python train.py --model="CTC audio transcriber" --dataset="short read English sentences (LibriTTS-R)" --train_examples=26041 --gain_aug_db=6 --noise_aug=0.01 --time_shift_ms=100 --n_mels=80 --hop_length=160 --input="log_mel" --spec_augment=true --win_length=512 --tokenizer="word" --vocab_size=5132 --arch="ecapa_tdnn" --norm="groupnorm" --hidden_act="silu" --weight_standardization=false --depths=[12] --kernel_size=5 --stem="single" --widths=[384] --init="trunc_normal_002" --optimizer="adam_atan2" --learning_rate=0.0011 --beta1=0.9 --beta2=0.999 --max_grad_norm=5.0 --ema_decay=0.995 --max_steps=2600 --batch_size=48 --epochs=4.8 --lr_schedule="cosine" --final_lr_fraction=0.01 --warmup_steps=70 --weight_decay=0.4
Rows from block 6 of a small CTC audio transcriber, named by matrix and row number. Each number is 500 + 50 x the weight over its row's rms, rounded and kept within 0 to 999. All counts start at 0. Numbers have three digits each.
Before each channel's rows are labels from the 100 clips, of 14976, where the channel reaches its highest value: "strongest on" is what is common among them; "loudest" is the band of the loudest frequency at the time of the peak. Only what is clearly more common there than usual is listed. The data: short read English sentences (LibriTTS-R).
# c30: last pointwise conv (model.blocks.6.c3.0.weight, 384x384x1), inputs 0-127

strongest on: the word "i"
loudest: 1000 to 2000 Hz
c30.382:579502479508578514445399467496492501566527481450569530511499556405559541508511551507571542541501498548447548583526527504496505540532471656478490507497539466497524528569579544547533516526514551499534520523579469550507495444573551603637474479581530498497528575512562618472581564543552517545567437392543475541536470548504475496543488505461544510499504476534496519477526610470531464504596

strongest on: the word "i"
loudest: 250 to 500 Hz
c30.190:486423458492527568493493549563497583543489572504428449521562484501541619559543518452450528492508548512519533519468484493559516502493494512462565499513541525522493559564458589574454563494538526502500476553476459529578481519533528544513440508475517544654554517557528477483566507528553534467487538498526411401437532484537520314472518474501446474352453498520404481512378467487378523490423

strongest on: the word "i"
loudest: 250 to 500 Hz
c30.104:486478494402426473524444481451520547477534513542505501485562470455376527540548563522390482485493546430518507455582505476528474515443497521565513546433537539575597480579448516490532477440510461448465556593553479437441454540439508450490490474506456555426527526556500556500497469599507521499495520473500536432341465502414469423488489555528558539490493526615534490503452533479455512452426

strongest on: the word "that"
loudest: 500 to 1000 Hz
c30.216:554591345543528579519477547511480502595509546543479440485452565649284462474519520511411506541656522524400442537426471497466467392493533493534531478507564447443577486508628583463531426499418514496526439572520494524431463487579545603477411437507547485482443528558595476500434579490538532507552526483486451542468471589433488530508442468483492544415577484467471505573456519436468505575515

strongest on: the word "was"
loudest: 250 to 500 Hz
c30.99:448487468409407503464602474493478494426519488426388458592504395486524595475464486464471453447509526443482428408537489467520556517558492422475410502496476510563543497435420422484514461450501423414541515406501476524391421544477444492344451486441462424443477484445410444475577470533454536538543477466449386421468531467503506406520505549537449547498433481484488551517413392475528455453465

strongest on: the word "he"
loudest: 250 to 500 Hz
c30.208:436463483469501520516468496487531461494505462489465539549458539377525439553458518481497462502464511540484506450450511488481448522502421402481451501492520513509462505488551421512455468471470505483525471482573429459541460442443490549430506586397474496536491495565466539482471457492464545460585608524519444509581484453474507445437632459466414437444462534500427546623539477416429513577472

strongest on: the word "you"; the word "he"
loudest: 250 to 500 Hz
c30.110:567577531623412504455540525486496560468535533505522564426492467658505488459569455500517404470509521526479531458461476501477454426436537527542529457484542486504574477524509559464512489492534493571522603519503551534436529565499495476496474475547523499527449484552493467504538578502539564502525504496374385473437482403426520502482492460531460520442476485523518477663399461463508539526517

strongest on: the word "the"
loudest: 500 to 1000 Hz
c30.197:506543478569508458474582438591499543490487457563546468517536535569487526528461539538401518550609467589496471506519520561483533546510603557495503543464445524525574610573519530488550529521544497471562494475518527502464571492506546527585485558501532506532503530483506530533558573513589510540484478347548555521553453549541521414534387508404512449506459480454527523488443528560497453453484

strongest on: the word "i"
loudest: 250 to 500 Hz
c30.222:515456357402447447454454544474522486444547517457514526470525541548443608489571613408405488507518584493447501521473513561560486586475481417551519531538520453473423529518485512452520505421416444486540464532528486446507487480478512554469440474455452537456441495508579586420490534519512479506473505591510492462384561426435511351515477512446452518445515462462425520507483430402421521475403

strongest on: the word "the"
loudest: 250 to 500 Hz
c30.199:484436440488470495488468513413538503438517437494385522502494482563461495500502429508431379430426517492494470401451465548434456530475447444533463486484466452541484543562486476543482469414390443465570525515515420513505437495420546415397559480484487465525471420588464464501485512469486456522456519469557489434616470518509512428480534472484465499416472480418528514591435417423473503527490

strongest on: the word "he"
loudest: 250 to 500 Hz
c30.137:598441594517486462522536476485460516416510525478508489504503534461693439547558463569449488575562465479457538506549472545539614489549550453464513473552498553458479486422453545471398449449539364506470433431469558439504511506430477510490536390503467553542471456356550486514539522479387479493452479484462498461431481455518470359504512500483518487528489502552561531582426500432426517408487

strongest on: the word "he"
loudest: 250 to 500 Hz
c30.282:436469563501469500514489435373499564453607506508482512515569497467510478482409508556516445494516460521448481508497510514410456519537536427541526515510458471541483437520474508510483466457478490442498433426563487432490445451458588416446574505475470536558526513527477454498509536511488481528529636480494479485349518412479462510411553530490481439508477485512445561494466465463427511559474

strongest on: the word "i"
loudest: 500 to 1000 Hz; 250 to 500 Hz
c30.201:555447419376446542533456467505558515396547387451542501445458428403372534496511579477497480575401481494489514457451444553556484505508497502564469421522529385547485459517429382480475451505468511528571466530465430423518496440413446559425451489433445523505470532484564551444531442560486515487536542442586478485527561553469480350523455480485500525436511568523493516509529512446578500463544