config = dict(
    model='CTC audio transcriber',
    hop_length=160,
    tokenizer='word',
    stem='single',
    beta2=0.999,
)
Rows from block 3 of a small CTC audio transcriber, named by matrix and row number. Each number is 500 + 40 x the weight over its row's rms, rounded and kept within 0 to 999. All counts start at 0. Numbers have three digits each. After the name is the row's rms in percent of the matrix's.
After each channel's rows are labels from the 100 clips, of 14976, where the channel reaches its highest value: "responds to" is what is common among them. Only what is clearly more common there than usual is listed. The data: short read English sentences (LibriTTS-R).
# c30: last pointwise conv (model.blocks.3.c3.0.weight, 384x384x1), inputs 0-127

c30.91 116:555416446469490513517543457504392485472402478446434533441563568467486447466479500448472586563520581508512381519483461487526500444528568377576520558411489540533561500591499563566521522598559484419515537499519594573466472429469481540548513496452523508614577520562631456513436524532496522565505501497448411446447450462492455451490522505462452482471533544549468507521462473491534520499483
responds to: the word "you"

c30.322 085:483395492562578524499579443443482501448419468409453501531500504447491455438454547462460458510496527502510451476517480486508521351481535438507431467401479466570526508561465472452467375553497484493473456525483478513469443437455467539559467530452423500560452522436453501544454458596453502464473511515440456530583511494473475475463510510472510430542453537531539483527500484475498519458555
responds to: the word "was"; the word "it"

c30.339 123:564391443480595509504560494480344534481445492466505573410563515489459431505478524430512454492515559515465372520524479470561497470539516381522467490451523528502516463558510492453481516486546488438513524384492499481507423421440477501513510465449471485528415467550491489526482508500539489426548541545517448494518459477511463480475493526483475520460495512482513468478496489480483417484513
responds to: the word "yes"

c30.201 066:496454473443511549491485541485445539519481482452529480442440473536460497494503546546463525499464539504520500588492439531465527534497444530456538507498522515560495470490520466483490405491501583494629532447498497450484490503488497431491478599485531500419460520499508578491512536488444527479463500492530421474407490499479615461470502504452540523531448462509480528444483536567459507546470
responds to: the word "of"

c30.174 064:509499490412488468556473392490457502563529517454507522409479464511488479512522448514445507485607431534478474421441422450467508407483516483575529522512560497479495505492548511447489479450517526517510482468503452392479478556516572499494524522499465494500471518509471579560506527520498500469518469487519496492509467456453436492540480459517469391462516485442523551497545532595536543510508
responds to: the word "said"

c30.12 090:576459562553555525519471462459452494489458514455443499496598538521507508395500534454539524515515537526483444456578531513547448464543524404577449542474541421493535494539460563506491491514581533437520554553538555490565446503451468493530584576512402502500579507442504492498424497460501431483546549525512522511485507506504490520512493488518506503503616491466462450460589502466519538525481
responds to: the word "he"; the word "said"

c30.352 069:443484452535487546562499461480479461488446490499476494478499565496501500491502490440476494544470565514592502550544413510463486429480516433550543447456527481539495513558524524504494476471509452468489539400533494555490524428519489499514541537523486526517531563494515528559456547482510496404560585421416450476501493486470447483499494551551490508528584518548458529457519493525517479502538
responds to: the word "she"; the word "said"

c30.318 123:526448490532494528451507529486485507474420500536491462509479526458454433551470491483482545550579558532570508517538566566503549437456486484595509566505502521552490535482454441546469515470447489479483487485511511567444498466524506457456470510467533520506491507518468516500470479496485436510470536533564544479456448459512396557483424457437557484562615501545479480536500498514479462470505
responds to: the word "said"; the word "she"

c30.215 082:595483447445541513536534551431417566488465506477500525501462510538472439394543461514529489539520539513560427510486457503531531433514554411528400456364543432573455487561464563475503483457540475433524535490499491470506417433540510495483504517480501502515527532498465497595446483519467457490516538443527532508484460469523461484505534498502515568488564478524441454444526476462500487495478
responds to: the word "said"; the word "she"

c30.131 116:542467576655538447493491507459447432451497546474465615530606579496506511441496603480486506489489471486453501496545507436507455481508520461480477468494473464494492530498541527537440500558564435495540510547500631509514475520504466483477433511458464472588594452542502526485479538534463531366536551461518533473499505477499434475493454461519510524453489499543490460480540475484472494470448
responds to: the word "i"

c30.37 077:514439463484512503550489422565458447450460547510527488536492504479474462481464531488530467472482501500543503554488476429501531454488498442465505472416478520480502505473437509529559532513548419521501518501497434588525430458516479519455455482430441504513428484489516479497473485576548497546482459347453415508532503498480437458429433490460487479549504514522563488491444539441536454482576
responds to: the word "of"

c30.11 145:467510465468461491492511507526545492485508485500501526540470510491464498492501418509462514511530505555532558481482453538469518487488461510552516528544521492552501526508503488539513546555434538530445474475487447572523558522572507467520476511494578481483479510566507493506560539476542454554505510451511455483496465471462441533497496497516508392552519482456490483443535493574490525553495
responds to: the word "she"; the word "said"

c30.186 084:481498476435541452489457461500424492527500514478542492423537511447500472527483519548446489490467491501460443488544526513511475464444464418443448504426517479423485427540420464458511493455494476454511441466545472529453479446444462482471439472498527513463476522547451516477479492461493495561487503430515520530550484480500506503512480489523505492465541476518482491486506552496508570476518
responds to: text has "now"

c30.125 151:514468522558495467416570386414488484490497473364405634532641594438513537485496582500489470497486574491449494472522422508507545471518512547620436482483495409481533485458588473404482427583557496480524412496503619421470410488470471538502491480443490539586547512416520491556420465556495520414474564522431475429450454487492447491496548490490390535505547500546457489533502466515489475502519
responds to: the word "you"; the word "and"

c30.258 119:478447507555504442502542434546429461513472514438439547461564448489469482509500556473493513464543498489431469520473456498521536497494454480501535508515486567436547460541608479465462520532527468535556444527472578511507445547437462481469466478485467492527526419548489493486559498534570492389552589441522496481468486468501426444466514501509519509484527500540518448484523483464463488492524
responds to: the word "i"

c30.188 153:535457581577532437462561483499491451446489517457431561474538580446493517528487601483460519513506479444507526475527497463508510552465575510470532475522480510542503553563590469519528543517516421557543479517476561510513490560527464548524482483503471475571573452471537459543533484509548513516545480499470412528538486497483490463470469586483456566555475565507528496458588480466495452471536
responds to: the word "i"

c30.346 168:574410478597594496513538502510467489446436497423470600429565591464410461489425580405484446554501522454466471435559545512574478490568556481549452491442439506530479456533508594487577568575570490451466482553451536517485438470484508502547533476465495482541574463485594472531461450458544521538510571467488531561543474482481433491487458521510490465465605541534478472483548509460570537506559
responds to: the word "i"

c30.239 117:584471470508548511510500467494476464437508527423477607535569441503432442502465534425449467538502444547497506495544508505492487474570514475561469467456494419489491516502549516479420437513540465419439502513485532507466441514471460457466503513456461446463463484370535436485492386475413486441510496453614475501518497493547430481435455503494469494474519520501443483508487519439524462463519
responds to: the word "was"; the word "it"

c30.87 174:516495564665502457486543426486473482500506541424491591462589551480504510515498560510495537500519491508462491498481441504502533529550529524525507500509501488498550531510561558522512580518546450533538492610506599471557479542524500583522507484476503475602664488510586496546534442497555443567536585467476496559545505476411466494436504506523484441458551521488464476431543463482414545453524
responds to: the word "i"

c30.52 084:516456470458556508522474475412468523498460478499467593441472572503508467384470499435504431511514601484538469482490482511487513517509497470562474495397511509548527460538462503415503483501490540482498524428454513535493422433536477444502477502477460518445437505524506501488428474508459529413494512541543509453457531476441428534476488437528529556511512436542464527486485483533454428538557
responds to: the word "said"

c30.256 129:475409432494525490489522512481483493446454455445433532476560502496456501434433505443479524495475452451517407469527506437537517470545484436489457480463466477541519527591532519513470459527538461452477530457465518546524515500424466425519499497416440452556521443515511491577436505547448482523514489564493478513522489464483486484506492534470481445565485529489510490520559506541483545507445
responds to: the word "he"

c30.321 075:498488557535476492471474534495357499530539469539485461471542471493473549619467535553447549436500455491538468478487431428537539485528460479513500484473510534503495494527483557518491516447537454512501469441469426453540417460508481530486433481461468550499475539552471470535446538501478480503568498493544526545545517487493525481514532566490539455510561620537509509470517525491440423473494
responds to: the word "well"

c30.102 070:519491472428525478508495439455446521500428434452497511478441529499530496498508513504544513485522480504476493448573526525556476457562529403526483500377527480514536453494466484516485426529503497409481499404488430508437505493460496474617450513514452468492420508505429554517469486538471528510517484474492494530503484527435447467483524566538521476530445564486449508445477487464466460487504
responds to: the word "now"

c30.217 058:550575567601498527490511515467475535606478522494506491514452449440570541479554522475544468537525499457485517494459500520466513591458507529512571539549554462565457523476496509430487498438558505495478475391474465585514474490499499498528538482523473482441482515552457458521554455466532481539406475466479527547464521519470520483565462553491498407489510510531484483473525502514444469538502
responds to: the word "she"; the word "said"

c30.334 088:556518482525546500461555446492549544485542507429462549558457529513480474515513479510561534563583553503489528522508429510460529505443587557601491494464501492502572525570500507474517440540562548506457460494484395529490456483536520480457473532498541547498495480519538479498485509507534459498537615475440399507507477438461416426477490555497452545531607516472494524434483478515516401483540
responds to: the word "she"

c30.380 085:523463460537534519472569480473459565456439572426496627457571519495426497446507541430506507491528486488575468455488484519483466396516498412569425491397524493595509531541490518463503495514587526468477502458495478487538423505484524499544473510502523493524487445509499506546420479520587487435541577499406478552601498532511492492472516540479479481521557453501476489447581470480467340516505
responds to: the word "yes"

c30.164 106:512485562523537514489549497504449524432484496463470577566571490490437513449457627446518514504493526475481527507523550487520509494487564491515470432466427498543479549471422536510461449473523519493497507439460554485506452495496488466506519478472496481502456476467542511512436489529432498504532567462545521515505450503610518499415528497524499584494523521566466445477560552518597529480502
responds to: the word "was"; the word "it"; the word "of"

c30.370 115:496470457456495521528485544533402512495393491521520475413533470513475448568495492499505465493496469489537419509498471510531560506482463422473523497427462517524508444525514468465468482527543496483473566472451523496500525488374444459520449498473432503528459499512489516531511578579500500469524550458492483492497494517482557468521499579481464531469599505542472517512555562503525553533481
responds to: the word "me"

c30.289 152:486509413421521503489491444466518506492483521473498514504485498471484500395489443459523476564565546554517489498479442536482530462529512492566496497496521479573484496553473519499486452508511538478456530434499453544515472515515512420515519510506557536433464500552483477574481519513468467433513516510538486502465553513481397570515469519503484425532517417467530515420549522558435519565489
responds to: the word "said"

c30.113 121:519461456512583522507545491494507509434495484470490515514515484506450491431465565494519465483456479482485476482502483534548485510570484475530472453442429491491500471478471461496460458470509469441449461476419466451505473486424466442490463456463420436459473434537540474475478486513489441456458570538538498517583476525588433500487461458469454572455581550531505459628446389495489443447469
responds to: the word "was"; the word "it"

c30.103 096:534499502448588491478533491461545518489544475468447511500533535448491518439524503461492484523505532495498480479543457484494451448445517448538489530446548426533472522512464528446465469564491528462505494482543494480574454530471501423467522464484530480531474533431492454511460493550428529409531566538476546523466501502522360521470433490502500436490574520580452476515499511504527528502556
responds to: the word "was"

c30.13 103:536458559495509494463472475490443520496482503461468503506566526501444548462451573486471483497506510489458414474445501397471499518518580485532527454483487548443480471564457499490484434508535486497493568435434487612479501544409494428521470492484503520512445492543494502638473469469491493467573538490473481541507437458534464495427545531517460530515614538514506514475538530502528484536564
responds to: the word "she"

c30.228 151:508469513540528489499507478492483523472490492457463585443483549497443482519482513450488478490492539481485533481483511486515480516511538492542479478498456510512476520539547542475524593556513460451488513554511470518502447499535481552520575485486504439499559498506555495535498453469558467568584569486499507550504482473497463465467450557497504450559515510518475434490579496465573520488548
responds to: the word "she"

c30.66 108:479475432607547499521587572539489483498461481536509535444460649501507464511486492523462468520469555494561523498483488522526462520508582481509461542492517454541511468491356543488563515474358545467470386501524395485496477405479518523560579460496482450473548523521505473467475516397542443562515477532519458511525494468475540488486473499465476493502465489510461486509471463498518457549460
responds to: the word "yes"

c30.177 122:577477382505522509466562459413493506475445459438462538464534655454469452462481501445498496552522534505568453503543452502522562436521568493593490496480506451570497527558540509508544449556452523485479468496514596516492446470515502481500534490492483520523486514475512529554441467555472469468581489497510405493489450484543468509494590533520454484485518523494488476544440514533511424545562
responds to: the word "he"; the word "said"

c30.248 110:561431526530497505518500486481415505452444476440501509530543528503433446582458522457490498549494549496478526531494548515514485434529480445584444496424487480531530522535575476497520427513476521464507440460464547540469426476535471521481489479467525474559514510417507499521468383479458486565476552436485466498494437461473539501454462467464471449500544477524489449525496508494526494481488
responds to: the word "you"

c30.233 150:481523362432540466488502512521531501558565405518546513472479523535542484592501455515507454542499508497506501516583584517538472505463516487491447519467485507557525446539523497485615569529413551492530397427516448490455518429473509605554538530559572522456525543522494511497488535492499579685476519485457487482482488459470635467436473544494511535612490503526550521529546489533547511516514
responds to: the word "away"

c30.330 121:542473528568477459474460458461529442443444530469471501509556437437450496461457558483469586472503507485496514498469487495457517505521503501437496542547492500534510572532600528612468535540564459511505605581512537541584475536489500537524500512446431470572633489564581511572501545524549443461571559498534514556557472445559421443433505560500488561509501564502479505518582494468561504506513
responds to: the word "i"

c30.53 077:474483502575524529473472486457451500515533511503473583489434466478490506467500507526513498489535502493472423508505441469438524481495504458463497552501504465498566475539550504442539516476548491503517508415479499490476498517499531511538452507475504525514489485491465496507476554463526502513537526515519477513508506496445599545568511507511470423509455454484523574458502491497428450518529
responds to: the word "said"