From a checkpoint of a small CTC audio transcriber: trained on short read English sentences (LibriTTS-R), 26041 training examples.
Rows from block 8 of a small CTC audio transcriber, named by matrix and row number. Each number is 128 + 32 x the weight over its row's rms, rounded and kept within 0 to 255. All counts start at 0. Numbers have three digits each. After the name is the row's rms in percent of the matrix's.
After each channel's rows are labels from the 100 clips, of 14976, where the channel reaches its highest value: "responds to" is what is common among them. Only what is clearly more common there than usual is listed. The data: short read English sentences (LibriTTS-R).
# c30: last pointwise conv (model.blocks.8.c3.0.weight, 384x384x1), inputs 288-383

c30.21 094:110079106068155147132112139119122077124146160155147181110143157096140148191225144150129153157114084122138135133130139120152160154157169175180129171137126152133137173159126128130129134096104098151156082084127088099168136148134135162157138084077183127139152106109120127160150124097110110143
responds to: the word "and"

c30.101 075:049154072109168129106117133143122097068155091162165158174117126166112144119112153086157130168118105132149158153132143187173156173146141164072129111147096148137143207148074120166121110107072146101164125180118125141106142145131124162166116119130189091153121118132149125143091102136071132091
responds to: the word "of"

c30.82 115:075119070094179085146037123117122038119128167192147150147142172117149159189139182125133129190122109126158167187202130159164122184200148197182151111139134214144171190146130122157104103058056130092146115122062121114065132099147159142123096150125172087164087133074127110168106114088114051126
responds to: the word "of"

c30.243 109:078161109111139091138077147133174128102109126130150135124137130148119138152057114118107141087126095137155139095123124139157166149109140115145109121110125149127113121153111105113160171081082129114110139151090121138137144135122166131152126130106132075161100078092122138124135115107109100094
responds to: the word "it"; the word "was"

c30.91 165:097141091116138119101070132172159116113164138156166126120128160112115152146104143109130130158147163139164139144126116178163170135170152153132139123154107172147130131114175127120174152088075137076117138135093146146078172108107113123120141134130150105169150128114167151143093135160114105135
responds to: the word "he"

c30.121 083:176129167119151168160177119132170122166136082157128120094117121135117139136177143169120104132162141113149126113125125134141105105132136096129105147156137173157128132094120163124133116173150167160117102122171113129137119162150149158182152152116140117121153136076121129147133181162149145140
responds to: the word "the"; the word "said"

c30.201 085:087111055159113109134121114101125112055115119091087138127097130139124140138136143123080132097108125123148114096164115140126128111106091148124169104091110119126100112107141103114099097056064088105115100130128149104099072067121185118142094118150114082100115121110124101121119141095051048074
responds to: the word "of"

c30.223 091:130158137139129118103086098147169115104134071085127099068124150123104131091107116097079117097129156098138121124138139149165138146124090120116124120144119141099140145108111140131155145108095169114104132127151106099112126096131120107129086118098132090150054094096081094103104073106102102083
responds to: the word "he"

c30.28 120:121132108138111148122115149147144134114140147175149116119135146128140157152162181089138163156156135175147125161145109153132150159157162188120168139151098168145118162144156131133127115106109161108116101137109136123135134125132119121128168136153181125118156141141133102113138158135127138163
responds to: the word "very"; the word "and"

c30.287 079:043094054122161129088118107165110099129128074114122124139169116217104147159130055166133118091147152102169131137158185129108131147130127117138133156104167190121115162126139111136110131095061126069097075083127097097120142131098112146145119143128124066153144112042093128115110110080101067121
responds to: the word "you"; the word "he"

c30.99 076:087082117130164136132090164159149138089147202134124117109116189092127230144170142132074127160132100126144136127192121109105130150134165213124094074105089185096104167137084160177090110080097101092140102097161107131111086085189134135146104109123148062096137094130053111140176106110155102145
responds to: the word "and"

c30.340 106:063173045116122104131105134157102103029099179142139130137087123098172102137101136082095125145105093092119118130118109117136139128102131173078133108137047161125102110122100139135127114086066128055130116113103103090125106024148136129088094134116197076079112109138114123135167107130068096098
responds to: the word "you"

c30.123 100:067115041149138107120080148133103109000087147145078148128067136055160121153119136038115096138162111128109153101158087085119080127134127131142124085125105141140103148139134148122107099066083107065135101113085125111153102053141157101115095091117179030094125116094106121150159149108102132134
responds to: the word "the"

c30.298 119:077149082133115106144104141114076127050130152149136140122083169097109100133086138093089106132119069070147109142136080133116119143113115146147099109160085148147113136125118093127098084051070117063119078097134134096089111055119100129099094126131121079076139140131136143102130135124101141105
responds to: the word "you"

c30.40 093:065103039081141089125062110089126082063102122131106155111097111097126143140133121071114120125171124108074168166151124088139136141090178170078156077143071158139130141132119144108140123045071132062129131120096091136166094087136153171134063102141131082114056073052071092115116104127064081083
responds to: the word "the"; the word "of"; the word "a"; the word "and"

c30.153 097:050100087150165128166132136109062093052113159168111170148102110092141114172148146058117090172096054128127126093150091091085102154142115203108148103132103174093114196137091128180106122093049141041121136126085137097149107073158133121097073144106160071129073134052116126158140113127027088078
responds to: the word "a"

c30.379 077:082140113138099106082074142154105042116172144116133113112169132108122144179198121134142145136134181108101145101108174134129151167098085141095094151123111090115190190095132159145146179097113110124104171118112131117153111146119143149122090121133123067153148109133101164099088099124055098108
responds to: the word "a"

c30.151 082:119101110096116148147135153128118114083119159115101119148139110096119111114165135082130151107087091152111129155090146153135104160118137142069148161095093140149117140126108116154116124129141123094123095113177103152131109121114109130170096094121153105095175109129087117118120109098139125133
responds to: the word "said"

c30.132 153:133166143108104104088113114164178116123166078100165109133150171145095171091103102145133135111156193121161107137106122164183180117156136079130106148130129089143144082127182121085150172120139132121086183121138112141113170145092066146172132149108107102196102094097152161112076092169103099089
responds to: text has "you"; the word "and"

c30.156 086:086096080085123144125069113156111067117129153166109174140105130102109155126114154138135146155130111131107140201146150093146130140133090169141131150123115132175117162117114184181097140124066107089092118113134052108160087136140151135116127121130170132077146104131118148154143133070077134109
responds to: the word "of"

c30.189 089:135160098096129138138127111111144137168187151192161121135118147170106187147142165132196147140141146151121111111155140124097097170148189165166142200111149174145153155158122132136142124178115098076085124153109122080074123152131123143139123121138144122172146137141149121152127153075131111153
responds to: the word "the"; the word "of"

c30.74 101:101110096125124088154075122166112139088132133126106135106084139101122170097119103102135104119163095123128109165137062118107131108133152147145147127138074136114105117132122147171118074079060140094133097121072124097089098112134096096121108143132131068126114110113095145142116157095097113089
responds to: the word "the"

c30.80 097:045159048122144100137045145105113097032153181162143124143117125111124158181163135061112129160091119117146132118123169132149152174142143167103127108152107196138121160127120144162125134021097137060136116134119089097180113073167167129137112127125117081114070061073069084154157046132059100049
responds to: the word "the"

c30.73 142:072142098120104103087094107163180080097171073085166094138168165142083157081175092132159180120165175123155099172087156146170181101157170097119115134118110084157170105104169141087170182046129136076091161077127108089094150089086100144162103152100108120174107101109127145102087125123056112129
responds to: the word "you"

c30.324 091:102120040124160070154130125171118168072111154161154129167107117104149119171156114064105157200099128123066143131168113170161105142123120174129147094148138167121117169161123144141119096080084071074171140146086134095106114015114177076122126104149156035094096108146144115164139135105098143152
responds to: the word "it"

c30.83 104:131084139060124067149103103117134055138154147143182177143142203121114179158101144091102106174135117069128149149116107103126120152168131143134161154134106173151154170101134158141179126110094112098118145124115093087115135157125126158124136157115155114128062080096110084155132073111103117092
responds to: the word "a"

c30.130 101:104112129131127147100144123108110129129122111114093145098104128073092101105137138066138139130175110123122112147143098133111118133107180101148118105097083123155095093112080114130105104125117142130103127105074136123106103078099080083091126091123094157096140169138093104080112148115110143184
responds to: the word "he"

c30.34 080:106098080092139140102145138071138074087143207197154191188097179074136126158100147103129097174144133082141096128128127154116130147183126187145135145112128172158158140178158186127142125139089185098100105132127137107158183068179151171078159093155181123163145115158143090083151136187129177149
responds to: the word "and"

c30.160 102:074162058114087145128073136173137097051137124141164121100126127114132127133135118094148120133141138122112117158138124126165146116121140166068110107161090128084169166136138116124142103085088105097082134163112053146152155051123102119157072126094126099169108110115164167133105107083159084116
responds to: the word "the"

c30.63 082:174189121142100138104105148182159137097152115121146126126129099145105124116082102156086093105076158075176094089143098163128144109127084116120051104102152123104096129117129117107156175148146172194102132117154146101087156183101090098155087161144140127149078101140167144113131064175116163105
responds to: the word "the"; the word "of"

c30.36 150:083166108141142100082061122186171078080178133109144114132131167115083157086095099080150144101146166089137121148108131179161154110172161088149118136139092147155174105089188123124172162040084133081095177126110111115091167085103091139139084157100101068144125071124160121117038096174058094153
responds to: the word "you"

c30.203 069:101094118075122126088097183121174131113124082174113139120101122096154109142083119180136159137114117140120075114123121157096146126131182125122107126142111184151077117142147120136089157029094142084106137129102087107151160137077164092157069086193167078143058082174146168125158072082089112109
responds to: the word "a"

c30.52 148:132145143146083151095128104150131132109112086077108113129108126125107108107107110107120085073101115107115087115099134105130096099111108080104109137129117095080119089083118066127091109136158119132097133136102109136088100119089100093137101083123078132105116154155130140064074151099147141131
responds to: text has "you"

c30.256 083:142140109110171134114117141142114124164155153149136170207196095189162156160118106138131144140104155109168081110117181107158131123137127136198138167163129141135132126161159150110137121097171141069108134132086180116127104128153133130137102140102139142166154098128183149114135167130100114111
responds to: the word "the"

c30.248 083:118076076102106163136080142137138147155137122151115122153120116126125143115171126157115157119131107167103069152148149169133168162108110145160135142153151123109130123130091176127151132107089128109105114151100103152130122099109127131125116087173140077106139124134129071117140138162107162135
responds to: the word "said"

c30.283 077:142121114069164085111104161115138114130166173134197126178156205169172141111129109142143129126141149139164155147128173165134130150155154146099092158114122163132126089126153120151178106076067123149111174115139068126106134143112124131134118140098132112201150136076125163138124094089110110107
responds to: the word "was"

c30.150 100:078145037143163091103055156127080094090125136157122127116069112096095142144106142059132081124091054081140135098127108087127111124118136169134133093142067171151130174120138119122094075064038147043140100063112123103123058034112146151094085144143152075105065123129136141127153080130107097085
responds to: the word "a"

c30.37 076:154107153161099199160161096050092164151165087080147117160133181181101152156177184177114155120144134176099171203063117180122115104171161117119159133129151142183136140117129156120156154127118136176130131129186088142104118167149132124171140153145136131137149187152159163150146168131151186195
responds to: the word "said"

c30.163 085:101118052092113087128097168102123100094075111127146144156128096096104084172115105077100113145108138141088136101192171102158137154162108149149109161161123145135136156117116148132162090067070111083167143103128108123155117042146116167096028095117172106098099089081073105138112086100068073085
responds to: the word "of"

c30.308 151:087141073144111113097106120172188094052152126138149131106111154118115115152150131116148131139129167135165113143107112180164132109135138131115127119112073116133139124128176110105136179105092148085107167148152142121094153079108118120144095167105123083150137097125155149114094083172089087137
responds to: the word "he"

c30.107 172:148148158135090135114170142149148106139151084082135083107151129161106119103156109174143128078127122121152130151091129121113152082097124075137110147092132090141153079105119132102140148141162125161115141173181142153100153165099081165132144145102097117162145105117123173112097083127146107138
responds to: the word "to"